config.toml
encoder_parallel_block = false
encoder_width = 192
beta1 = 0.9
Rows from block 9 of the encoder of a small masked image model, named by matrix and row number. Rows with one number belong to one neuron. Each number is 128 + 24 x the weight over its row's rms, rounded and kept within 0 to 255. All counts start at 0. Numbers have three digits each.
After each neuron's rows are labels from the 100 images, of 14976, where the neuron reaches its highest value: "responds to" is what is common among them. Only what is clearly more common there than usual is listed. The data: telescope images of galaxies (Galaxy Zoo DECaLS).
# fc1: MLP up (encoder.blocks.9.mlp.fc1.weight, 384x192), inputs 96-191
# fc2: MLP down (encoder.blocks.9.mlp.fc2.weight, 192x384, transposed), outputs 96-191

fc1.228:118161178121094132137093135184119122110137100093114108154142145138139157131154118137122125162114155145135117088146098113124132126124153153126130117110184129148111149102105127116080126136091136165142186095118115119134130170122126168157140190127101142111112124145108140097125096125104104127
fc2.228:107153143091091166122131110153137134158139150133132114131107153111097125123163149123120121122108117137071152110138127077172134067165144083170127120116142083148139109136162133121120122124090151172137133115115136146093089139137137137141120113123161132175156127124097091124077119129113101087
responds to: edge-on disk: yes; roundness: cigar-shaped

fc1.247:157117147086103118149147142126114142107138135129102108163136165127108127097082154084125071116104168088125142118161151120115156109114115146133147136113173134118144165123125142130134133114123102110151103090128136161158080147131100168137138144105135140111128123123170144125175124084111135177
fc2.247:134170165101141100169127132123087161133121121145102109151137154125083124116116154128125157119137157122095136155144126139150125113141170154148138105118122138127104103105145109109167135162126113099164112103123128151121104151112110110082165085119121075141125075150079134100119127120127105093
responds to: edge-on disk: yes; roundness: cigar-shaped

fc1.76:152137178142092151126121122146132119120132150128123137107107104163153103134107116150129086120119124122166089101123183101160131106132148120155147146113192152142109150148075121111106085105114104187099168126105146071128138119121143151140140155112147160170127080145104103161109139147157118153
fc2.76:112149139159105146085149132113139142133139132137089112138113125117157090088173123099169151128134117136134177124115129081186126143144125174104151143123128151197133124155158119094069141100123139111149137130124124134104118130164098141107145103119150124151139140142133125146095158104124130166
responds to: roundness: cigar-shaped; edge-on disk: yes

fc1.348:119119131096149152125157124121102136123138162101140132151149130185123117081156119144095082138075147117118208148161110163122128094135156132145094147084080144173123122120107110093146120114153123101147157136155153108163112185105121154147142156124112142132099125132090133106109148153156104094
fc2.348:138142130152095077152102120080087117127096167164140128120170137131126127118135213140172095111102138126150117107132134097105183153143164143159146117104131151112106111088096145144146117148166151147116139109133110123118114160088115147105128104090097102091139114093102120113133115109146100160
responds to: roundness: in between

fc1.153:115153115106077120144103151112108095150146134093092159103178100116126124177162121130095143156121131167145089125138076091102083153093124124131062100115148111137134138104130097119115081120153111141110109160124114145112119130103132131111118131126116079139151131115163175118152155138154109064
fc2.153:133120130111121147181130116155129115152137149134143144193164143104135138139109137101125150137142117128120134113115128125095163061112120148111092100121118138104123126136154111131114104164160114130143137134112163096107095120138086125089147103144093128115136145103101146138077110128091148113
responds to: shape: featured or disk; edge-on disk: yes

fc1.148:106175118119120120110100130137131134130106080095075142118120196111129125095128102118133129124138109110137090121159122175084132177101101141093096128142168131095160121144081126130145118142128100170139116116120135129134162163130104124136148176147107125096097179134137169138111130122135135123
fc2.148:140098151171138146129086104136130132142126091125117128156123139115100148127101141090123161157164152119091125111120147180118127108145107119092184147117172127120115124136134122131130160087129096136132114146126096106052120138144140096124097134143151146086116142092119135103119112137121166095
responds to: edge-on disk: no; spiral winding: tight

fc1.365:141103129133110141138114146125115152099166060095139129147166110085141128104160126140132149091143095158136155138107081114116115140140101154085093117117101138171158108110160089112134154200070117130113165165118136138108129120147151147104128129087118094117118130107116110133075120138113132074
fc2.365:135149109141122119120165132153139134110089159135148130101159138201109125112062133141122112116125135115126130144130154101154158111130149146151167099124121119121115129152107140129122123104133138117131102107133151130099154131126129102129094133117163141171089112173141120130151139149135092134
responds to: shape: featured or disk; edge-on disk: yes; roundness: cigar-shaped

fc1.30:133097117134105091114134149127130090071148130151126136136133126119116093139131085103120159119144127143179127115122138100144140125162119141110146165132105144075118131149152131128099151104090144169104122187150120158112150123111134149135107135139140133109163172118154122102149115134144104123
fc2.30:144096129159160123111186142170113149138107110115143110178156143149114125121112125152122123123112130099099143141142126095169134098129148136147103140090132142129095127124107152130183134139156129080147144046154111129166091129114078131161142136132124149087099150083141096132132089149113178134
responds to: shape: star or artifact

fc1.351:102104104119090168154091123115106122131120119130110156134167129138125119091109120106093129153134103134142145126135128083113147071120112132141103164162164137115129099126086137131109119112165118152136147081155155088180091140093135130174108122081100163085143182158149125103092131150128124143
fc2.351:120125151167121104159150126114134103083157134111123116146168125171105144113142130131129080084129108126131114163094138126183136178159144149159179071138121115126098112136072099112124146161157118118115123138128101100131140132132156082158084119114104167158149086105128101118093129174151161085
responds to: roundness: round

fc1.320:061169089108099103164115155122130068149166126099115149118164093133128105145152119084078120135144111147180082136160097129086116162135166127096063128090133130128161146117142111109118082104108119145097102145144133130140119115107152150140105143114133093170166158114149134087148142142153107094
fc2.320:130126126110165115120145119141128075111155138124144117152156148102119136145150127112175146130124113136121092138114135135133137103116135159160070140134149122112136131155182086089108109160149094123139139097090158114141149123145163156107145129085148139143160124065177114133060145156132103125
responds to: shape: featured or disk; edge-on disk: yes

fc1.297:118154120104125102137117135083125157125186110154115147141128150091142141137189128163140100123104109109130122162138087104079137186122089113118091115103132161187151131127145102092137136133160101103110148124101126188141082151113119141086152144104136115153160150136082136134163157115127106129
fc2.297:131069120130139137168120158160138148107149138162158132181164081118102125123103100132112165136108151176095151143144138110162127078153150129108159116140098128128097120086165109121127173159127115101142101129149123125105149094106124127125110118108102123150100092107087113137121116119108117127
responds to: roundness: cigar-shaped; edge-on disk: yes

fc1.151:119146120138101151145153133089151089161143135117188113175158138141074145137093150118137133130142142146151116135119088158087127135118090152119121167096149100129149127096110122100085099142099087143143092088152131131125127112118170120127075128136124065129104141099136108104090159131172101105
fc2.151:127133146123117147097119143154131132134132178167114150147140115133133135153142115115123141129158097122145134162117078113092129097142106129100146077108103109109115177116189111142107099132175139129121129130154131115117125141143157117117129035125081128113124147137092140122129041115131119095
responds to: shape: featured or disk; edge-on disk: yes; roundness: cigar-shaped

fc1.318:095122113097112119179141126140121140119135118143145153149151139137187116094135158109088093114114118149144125147135137095100201147102156119160117139138109121098133091158066111139130110134112127152165120116149149099174139134091198146176093152105079107117125169130168120125104137172127114126
fc2.318:180175121157071138165121111120129103081152196132150132128153119136135135122102121120170062100143093147163149103125142104124116181143118157168154071149102130130136138117093104143095118154140128128102091139121121082127162146141106093132094071136135130152150091149096130110113139147132122095
responds to: roundness: round

fc1.244:112199159108101094159131144087126121107184131104131128117167108133143135121143156150130112120125121166131129124132126088116144113088113168124122111127136161169112170098163102099111104157094093139122100130112114112117108119122129161135124138111152090174142113107131098133112142179139150094
fc2.244:099138145072100116143154128130140161153133135110154067136066146152163130104137095120122109111131137119098128098138148095142141102110128134112111097129133122112154091148169129170120079117151097124120129137120145136103095103121151142122147119143141133129113130147161115147175135135138128183
responds to: roundness: cigar-shaped; edge-on disk: yes

fc1.315:132110144098130118139158117120111100139148073120105152152143108125125107127114087162167145132089146144195127093190112156134129141101114173125117140117102155163110143107112095084173105123105103125114130115144135158126092145113143128150152149114089148103145103117133130109123103128113106153
fc2.315:181123142135153132129164100108134127171129145134124125128131123089130123135142135144215162150103152105154106105136149122084123112120108123102147186118121127156122155120149120122144141104176117124134111095144135111096117131132095126114121065117097147101134111096116130128135134114117116161
responds to: shape: star or artifact

fc1.37:143157139105089134119101127094147093092186103156117181104103088092129136177082142171133140143134146160153078107121142124106129149117112138127150174121141126138131148144129138126155154121079125174119119083112113116111166141121155135152155119128158146153174111160120124112145143110134122127
fc2.37:111071106176154102125146142136115104083164145141144182123151156160093129195099142131088105100120127154140123159135135174156123166177154114131162102126110128139129110137129123142077178119115127102087138129110132109173159119133162136127093087089113092168116125139086121124128148135184114124
responds to: edge-on disk: no

fc1.308:085144158121104146130151132144127136105132104127121118124131153132172131099119109148143109123124139120167138108161113131136119133165090154109143164166130127139130115117088094119103114208064143153123131116088155146143104101153179151187114184130141128122128163113145108130099144144130141124
fc2.308:135127100145135137066155154141125156166077206125130138086148127174092116084095118128132176118145139144104154133131155104150119172135109124108149140116122111120097135133126152134140102072136129082142096139145142109134167150121101124106123089129133137100133139137138165136197142111137122146
responds to: shape: featured or disk

fc1.65:095110132132133082131125146129173112116128102130137137156147150136128131112125093121109106100125146118157168134147123163116178145151159165120102102143116130107181114105112111116132147165126115172115108141158153114142153137093127131162097154087104117127103172110139127114125141155148144113
fc2.65:139119117113093137171092115129154131139159113113131144080125125052147091136133157147121153163154147143157141143123146149074167102102134131117090159131128146096092122152141168103147123112137131154141124135085130082081198136129131110126121132138117099100129111090144129134081131137121106123
responds to: edge-on disk: yes

fc1.334:130183171141139081109114162120152153131132136075142146130104147142105176117147120142127116088143093111134085123149075137125134124126134122106103150132144154108149196183121084132123093076150132130056141159115119133166126140150105142143104163119115133182094144113105149132137105113104124133
fc2.334:115115111105078117132122112172106116152075136108122133117114148139185129095160081091131135135145108145099129142156158123114170105111127128167076068160122133132156112142174176104126075141109151158158136121125126120149122144108149115104131136113123153092164109127155128124117151134134126155
responds to: shape: star or artifact

fc1.355:119152126119146145184132144119124113141152132130105126129117087159161161121112131133098102113128117128120126101153103115087142131135146120149149127137127121156127123145098119118159082101165145118136125094155140126167155123107091109122158130169179070108131112107122142109137140146155116153
fc2.355:095097163125133152094109124144126092156143138137132130138103111127115129134102168101106128150146121172096106111101141180118136091116132139136126120105171128101142115119146160130137158116140130114148154133113142078109125119144172139149116112135110130119107110138113144130112127164110154119
responds to: shape: featured or disk; edge-on disk: yes

fc1.273:093194129121083111144128166145113106123138094153130148144109135112137138139122159125090068133094123142201160117151118095125123121134164138113124089126117141123113124135112102142083087120113120114108152167140168161135123149105117130143129118132097156120140118124140168092150103131145110099
fc2.273:145138156078125130084116107120126157106128108134129157137159098114172085091154134118137113117106141125121149096105132130146154074139134119132132114145109152154107097099107164110181119113165134132162161114151117158143144129132104153137166154120103167144112155131119124147112145160102133134
responds to: shape: star or artifact; edge-on disk: yes

fc1.11:161127138081091149147105125117137117117136147158106129220121161150102151101109127093097054104069116108139143104131115136107137123097123129155121142142151131120154162122073125131156085115160131118099137075122139106139072158094120155126124167104124103122136157126165133131129125110134118134
fc2.11:172147150106143106129129152111121127109124122185153131132143180151103104145095127117176146082142126126125114184143158165119158181127126110131140098131125132120129174098147112132137162103115121114121114123108111127131147137119111108093082085108150059148134122118087125126132137096141113109
responds to: roundness: cigar-shaped; edge-on disk: yes

fc1.91:121153121116077114158094134136137165112143137139124107123131125153171147128097120108106121091121117178126130103138122095136107163152167137139110085127132142123148125137138126130162118107117122101105118115106132160125113120119149132139106187128129056142127125165135143116136170093157111124
fc2.91:126143118089093125187093137133146124147115139132146122128146129116162151119114135142114084127142164104146187096113142081145111074106112127132118099151130114131107124151087114128149086169114099123138136139162154122147132124136090144193137121141161123153132102115138129167135131106119096115
responds to: edge-on disk: yes; roundness: cigar-shaped

fc1.309:110152141088103118153127138131104109137178121107089155143158098132157150168116078119118137130098107125140102134141103112147085086137138147108042154109158167128150152139155088117138093127143131110131143132141142162139089134124163144110115156131101112153158137100166140118113154160150137105
fc2.309:178118127146118133171137106138157106153155163140135141130132083114126103116159135171125163124148144126147133095159146106119143130135099126126130141162168124139114120105121140107109161150135104183138114151152170111091156135131117192176123106111156128137140123142167129143152126168090099107
responds to: shape: star or artifact; edge-on disk: yes

fc1.344:109138131113133127134101124105158177131142163141139113100134077117139109112150147182116135147094169101142151076153108130071093079115116116140093150086122127106152131126129126091120108125091126160126147171104158148157111143114101145129156149140129106125144184109133161122186099107107108130
fc2.344:138146106162121115181096137131135142101115103163176138095115140112125057162154117158115136139128123115132135128138138137152105210140104099111134101159118152091173120106134127128096146160137137122124145150139159136127148124116109109173135148113169105159143142150092108105121156120148090104
responds to: edge-on disk: yes

fc1.314:121162139084116141146130169123120135129152127134114119128150118108145178104115130122129110134144140185140176081116116128153125082143161129138085163128114152116107123115128057122141122137132117099094121113121141115151103115147168167138116133136105127127141113112120105106102145137112123123
fc2.314:127143105104153105082137122116137146133095123075132122081146103138138113135149145125109170140136134129123148141081130080167113081110133129128132137127110126145108113126187138122132125139088132130137109164134146134102134123100128137112140114127143167148132106144159106137143136110111089150
responds to: roundness: cigar-shaped

fc1.109:141121154125120116125127117135108093108205080143094114137137151134119127201086138139145139113114160139197125104139098151124136119120118162133118160067126173132149140116139144102124150105073134117121138160107139130139175170097135147160113108108111102124137176127131113099135112106162109148
fc2.109:149133125132121130152128114104111123110180119139121139132160150102088112173093187157149133109107159138151143136122123140141148150135128140165178121091121158145116161120144125139077186098044166111099125090104120101156160146089153148092118089117116112110146102093096118091107111091137136129
responds to: shape: star or artifact