Rows from block 2 of the encoder of a small masked image model, named by matrix and row number. Rows with one number belong to one neuron. Each number is 128 + 24 x the weight over its row's rms, rounded and kept within 0 to 255. All counts start at 0. Numbers have three digits each.
After each neuron's rows are labels from the 100 images, of 14976, where the neuron reaches its highest value: "place" is the part of the image that holds the peak. Only what is clearly more common there than usual is listed. The data: telescope images of galaxies (Galaxy Zoo DECaLS). In brackets: how many of the 100.
# fc1: MLP up (encoder.blocks.2.mlp.fc1.weight, 384x192), inputs 0-95
# fc2: MLP down (encoder.blocks.2.mlp.fc2.weight, 192x384, transposed), outputs 0-95

fc1.234:139163161113128130150151117132140110129152158126122109157125140154102132098121132133124104178110135162119105139106096162119072146128099134122077129155148181092121153125152163166146095148126139131080104096134127130127133125132134130100138110134084128065148138103130145145119109097124144103
fc2.234:122095136118125151077131145174078141131121093137118121143129104111151131141127113082143131088150158142112144107092169126101097121120182130159115130142148135162144152150153149151152083105085096117097164119124124084114136118129115103116117136121143135146171162126134116114133135139100108103
place: middle left (36); bottom left (32)

fc1.343:117089119128126120123134136127129137101133106128157082137100128114156150122134164125093146144146126145123108072132126147093141124141158121125131100102157124186114121163090125106109142112086082108095131138133132124130125148149103106100149115155092139141162101136131145076140143155110127124
fc2.343:116120160084146112137160151123112131128138084140140092139180134144134116112111117115104187176092143129154141084158145113107135116165135107088166114124120123139110113124130109144135126130104143155086140136169141116137118123157118101102156086111108149140140133105124138131071140136130133092
place: top left (30); top right (25)

fc1.85:082129100147145148128100135108060168110101109118141107074105106129135122140112127109097132162143112109145135053143143109109145142136127130115148138095132131158149093082138131113153124167106122126106188154119166127092163128142115133132118164107109110119168152170156132105139121136123137115
fc2.85:108085093075135137129143132141122104161168156096128091121143132126128092130103134134117144113151136128156122150124092088099103130161128099148132124148119095149102120111148133168181109121072138144121134117114174118129120138118104126156076142131123113152096119124129084120107142125156141163
place: bottom right (44)

fc1.190:130132125143132127169123128131115094103123128098116132113121093117152131159136072150122119156128123185088119127159077097155139088083145147101097084119125076135147111140141093103113130124117132112172119102097154129104119121123147095093125109106109170109121122114122133133174101151131114119
fc2.190:123134124153143141157083155128155122125132115058126151124137169148158080151131083118142108159128146131137106142134156173141131125099151138140101080156128101113144134151110143124098102115115090152150109139111113156124114126121116140125175123175114141153136127137141145072143062126166120127
place: top centre (96)

fc1.269:114105125101147145105166128155122128159115100119102111127154119128135095145120152116109101122136112132070113091133139122121167105102156099099150121090128146109112080138143150157160133113111125084157137167140139149120126146124158082127132139125137108128144122129121157105150163122133132145
fc2.269:153153115112130146120162131154173123107144108144118135169100101128178126111145127133173107132143112142131112088112157137151102134138134118109161132109101109172157129118138099118147114161080145131135093120131093161129085110164141119105090142129123144112123141084137134150103119135091098163
place: top centre (57)

fc1.223:141131136130128138102143133161118137125164133090162119105103159134124125180115114073085091144124138137111137153118124144114089101117124081149093095121114127157133142131108167155157119154093123092152110129090161132154160135087137149135133148138118093115122105130085134114147165105094129136
fc2.223:140148129156152151176132113111152110131131163101134120149102161070115150175122122093153139101135129100152109135106137143157088106152106110093117140113102159118167131106123111136124123113152143126103100097128154151155093121144127148151131096134124120123077090096134140134121110116121084135
place: centre (48)

fc1.309:118118166146087150131090133096132104130178136141117121131115144112119112111088100108152128142114165105142153099143131135094106183155122170120133157085110123105125096123144170153155107060160127138104146161106114137111177158139120172130118095116140124090111157142151084140156140080123146135
fc2.309:149172130146114160145135154144104099083158138138125132133123140152180096128104111144148131109138130121141083152099126165124128144121131142173137070121140155110128106117122139133120132114107116126147133091115129121128123158131122144127145120160135113127157101125101148142112088129160100143
place: bottom right (60)

fc1.254:148145160126103128099140150168134141117140114099158132117105077170169122131126157130102112125110160145117099135182080143121110125137114093104147127096151116150118140115111160157135112142136143078135120100120127126146187109101111148150092118112134104104100162103127122127121174113143120119
fc2.254:140098135114110143101158130118148104139129106098143140108199152123097098136150157137119149168109103135111110132146135125137129132079075124136100103168147070088113145105124157103100175114160172099132096124143095142119106128142157149147130164149124109127099174098151103129175125129143143159
place: bottom centre (29)

fc1.341:109100145109106175100107130141101146171161118087134108118131126127129142147075122071093133185132181126131186140122133134136174161126146116162160127095123097124119086135132167097142087104095125121141129171132108126098120153137148132154098125094154085128119105114136143117153114110130155160
fc2.341:151158124118123144118139095156152145105114103118126145130145168157137150146139103107129139145136124123086145187115127118133141163155106121124125159129144130129136127106129150149133108159147148125170169147093113099118130139108135146162160175148112143111151092128133130131161053124117160154
place: bottom right (25)

fc1.381:146115151131147113133146124114139124111130123128121097081134122132097182144139093127106101126115103158090115131121092071135154116118148153109099141093098105124128167137131113167141121127163126112171128094125140158099137079103132071159166129092109139104129126139185161144191160114155131127
fc2.381:135141121122181157168150135113121105107137138063120149137135138101171112168138124149136137128156119159096131143097167150132150133073136167163121092151136095144107124121108135116114116087081126153171112120108141142140106114152151087100148128143133136147125156084131136099132091151167110157
place: top centre (84)

fc1.35:121074146108111146115168092113100109108142121080113130124099126106083120183143186107122145119113103159113135093124117200112141125118151093139097126131145100158085166134144145145106118095125098116127092158141149137151132142116108133155150139123135125110116106138131110123174131141160156079
fc2.35:106120111139135150146121100135126095156156127149144162132117101084136120133113092147162135054123132128123102113136178125176098103148154123100126160148117114141115118176114102102131110073111102127123121123154091105148064157128110112081127085110163104086141103113145144132144125150129106131
place: centre (61)

fc1.263:123118120084147138144125153126086119129150119094126129115138156135117095155101126123134115151166098139138127149117093142140138139130140121130141119095095164089120168093172122107141140115128134114147108056123165128137132117117156136120129108144094139171064099127120157137112115172140120084
fc2.263:131079144109118142124148154097088127160091133126146091143128096148138120126102180106145143129174103144106142103134179123119142092156145123090118114145074134111100122088120109123156145105078120122082130116125182145139099116118140157136132131117125137139161167151114129075137149132166173128
place: centre (68)

fc1.86:106123133134118110122180153125160147111098113132154093176131146101123105098126143096119136141133130155105131134102134117127096161116126123132122168120135110087133131137155135176150139117162096160118127116112094153105155138151122122129142127126130178110147139118153116083134161121110109155
fc2.86:129068106163129124151150182125079120112127141131114119141102122114139099126130131143149097091144139142147098149160087159119148092119172155129113130137136141142150157144146124117134139126096156143126115164116150134113140138138116087129142121101129135107117089082145119113126146144133098166
place: top left (46); bottom left (29)

fc1.152:092143115051092146124118160124114161147119117099147118109124112138182126144148116142106099143116179113125169142131129119094156147101116122171134144097118101138134103124126143133154125096073100133139116162132140089126148141119145164140101140123139124078162108130166134118159117114159138141
fc2.152:132114124117108131103097120125075142128157109121141129104153130175129121117141116148120134131125102143127083109134141122147155164095114109163158118099089110094136144138121135130103136148100124110106120093116156141130136142130159125130104143158113098152122128181122113141157108173134175147
place: centre (87)

fc1.38:129140110118169176124143129142131163118125112110131115165144134114163138151122097137104116150139158141140160139106139122150122152087135158151151117094105062101146145163169159105138156114164106154138169144107104118092146129106130143170098140163140131113162097145157122081145124127112131140
fc2.38:138134184156113113108145107126196146126139151127122115160126158115105091141105155103197103114144158171171116116139109110129075119139178092119114095121096097128138138153149094166093159143173117134133134096132115103149117143141130175139106111154133138117083147112103155133125128115128125117
place: top left (39)

fc1.112:128149139070162131105181141185137121134100126104128061125128137126160129168142161129098143148121131181094120126175128155143119104117128144146108101142142139123126160148124149110123117127155118150077151084104084159119144063091164113112138164150123145107139134137134148114152137155156110111
fc2.112:144180142112094118131116172111058075116121138104152144129141170169155118108125126134132103153151103111134152122140088108131124100170097179173137130166136121101113118081119145104119120141132119108117098165086154094106130137132130161160147121132162138161153200160147113132104116107090144107
place: top left (97)

fc1.328:134145119110158109163136138138153130115138082142152127064147111145128133173139148154150120130134105130096113136126122122156155134085117095129107089161115092149135118166116158134103169097125114103173102143155118107098140118147166119163143122110166120065115116085122121133190103167169134135
fc2.328:133111135149138144111140122143134135147123158074146149166144153119135129133104136126099151126172140156139086136154162119109191121133131145177095148170149106153106147154135154129127117115128107128105107156146092129164102137103164097131156160134073112167127156077138129082154099112123137105
place: top centre (97)

fc1.113:091136137111117157145148129148152106129155122125106131108097107114064207127094163097133098136113116113127168121133119152138160168125180116155136144114080080114129122099125130138165133111123120090135120152157127151119142077133120135177075146118130130087140118086116106146125191101126140114
fc2.113:125112138156145179169143128122089126139130142144125123106163110166143136097111110138173139093166125124147132092111116129133150129148139183144133132109097131112136113157128100150142106164115103163123129144131176106142125153136121127130130069089149120118191114126136134160132102125152142110
place: bottom right (41)

fc1.146:103096130082175129146171130129126132112104127138125115123152118116144147126147136103103126161096131155128101124147133120136105145072155135148124161114109128102100143179149132192166109137097152139132117108118130143123124088128149140147103120096088152144139144128163113086123147100126105153
fc2.146:112093121154114091134115132119067128106084128094147107126103147122159135111131152117124105104129151134139112144118165158135166095090162148131104114113126080152111163103147110168067104097082166139126145133140131127111114119161150081148132132080143158170166165083148096148086097107128147136
place: top left (69)

fc1.379:139142144078153126170115171091091138092111120115148125158151095121159108121144122161111151144100140167100101124154079112156118151085140131129096118088146133113144161132102136120114120137104113117124110107156135136129123088083143109108091112147122134156100125075113115117082104146152109125
fc2.379:123193135133112129103098119148162116102118129140128156108140135158100089126119157108156157110113156098152143119132126113115115101176088122139158113132180171134117144065120131074126161155120136151110132124157092125134134115126104161154127144147135179103131117122112172174104108111091128129
place: top centre (70)

fc1.12:130152149140115131175098122110092110162155150109142115136154135073123079100157147163126154140165119107111143123147170182138135135120150153114133141159138162091118161114116124140119105101144127169123110104159108112135081129137143114120145086118137139107144129135125144113110105151158124108
fc2.12:166119139121122141059116147136132130134176139163111130119156096128136152162116094107180115101125142122134121158145115135089115137163166110143119137108083115132096103128128147134138131099133090098162124151129107137110117118135098113106101107092123158114112103109136149159122167133136153121
place: bottom centre (48)

fc1.188:113105114098123106093130148119101129120136094121132097114112107122141138106150079115116123149118131097132136157136107096122155122093127178119128102120160124165163109082137097144124101162078153124186125127149152105122125143153128110148070110095154138121112145101159105151128048120167095149
fc2.188:104163099128143172174120128125151111140123132104102150094156152148120146158135120179146131128138150124123137110123155135132110146113110155150191121134112106086128161147112138076134137126117124126102140091118121124157099133143135108089134118122126137100138130144111169128121113107129138085
place: centre (82)

fc1.136:091158116118142144148105119117141121132139136089135110144087134144125117129140114113135086171133125140152150090094102101114127149149102138138114093098115146117102103081128129157127136131097132155177106116132155112128145129115126131139095137135093150108140089113122174173103151131152144124
fc2.136:109102114111119158133106140112082156133147121140130090133147105184127141129105084147106113131155143160125121155133162138122110141112112162201133131112097113116105106116115141133157151136054124106111118096123172095139126101157136144154086151138127129128077133157140116155149158133146153104
place: centre (92)

fc1.140:143084101119109101134131144132145112128167094102131114115102099143101166159140120112134080111143110121124134103158117137116141125109132110124138125117099087132122114134158120156142077121081134119151140131158147087163086100136171128122085106136131169109138116117167103150140154109156133143
fc2.140:125120107131135146152090158114132116094153133151147123127159126181141146159112109113167096143144090128153107106131100121152129079137100151125134125123153161108124118099114124136146140137133119103181105097126148108137148125131118101146120138055132140119124088060106151132152110088149160136
place: bottom centre (72)

fc1.340:097120165136129113152116118091105125150204055133112134120133099113110122127084125102113138125136118128149153099137152138129109128137114151144177167095105088135108089137138142137144127168131139147121116164157147106137150114154140158124102097112128125113124135117163118142113092116127167117
fc2.340:124109132081128135109121147118121133145125143108117138108119072180131115145161108151099144171149142137148143185101163113143184075103095161132130095147096111137151132081120122128187150152117115148151138097127125092151135124152128144145155113148089123157126146103132141147106110152163081152
place: bottom centre (78)

fc1.108:124127131138166152133207130127155127142121134132127130145137097099159138145147130128137082136118110184090118136166091120148149135107139117146112096101110100126139100156133128129187154125111161098165091126136111166097134105117146086149126126130101138107131120109152149091156123141113096154
fc2.108:129129137144129157156120120107124077137129159118139145156113141134162111140137085123133126150133161139180111155112162167127185151109123128173109065155141105124139123132109107129090109130101100165151115105140112142105098136111127117098145120173137142162133157137119105110104112112149112139
place: top left (86)

fc1.218:131138092094137135176101161134055128119099111162127083150110128110133127105106156124111135157126127149122157111088143093131147116109118159138194138134136151137189094095141115128154093139100119152095163158142139129128163134120113144085115155094107115138156111155143133100125108157139132157
fc2.218:121118080154106151082159125162152136125135148144108162159154125137116145136129109129182153135142151130132135140126129110130086113146124114133146120131093121142129110137139111105155134111106101129128140089092135114133072152139104127147071087141135114115102122094130144134129140150119113096
place: bottom right (39); bottom left (29)

fc1.121:119109124127151150143185147161149162166141119162104087107139149113086137146086121094103154131111153175143116135101112135141080145134159145114113105124095122104114088150126124152125115123157080117114168164120080126103129117086139129143140126139145138111156129115124122090129146120104102084
fc2.121:150106122177089116122154150135119109126112122100152148147098078096160123155128094151213160077139119133129107122128096158132129050156152102127145116112127116121149126137133115136108133125128136136171117147107132138113130119098118132123146158105131123133142136136145127139139134104156108141
place: middle left (68)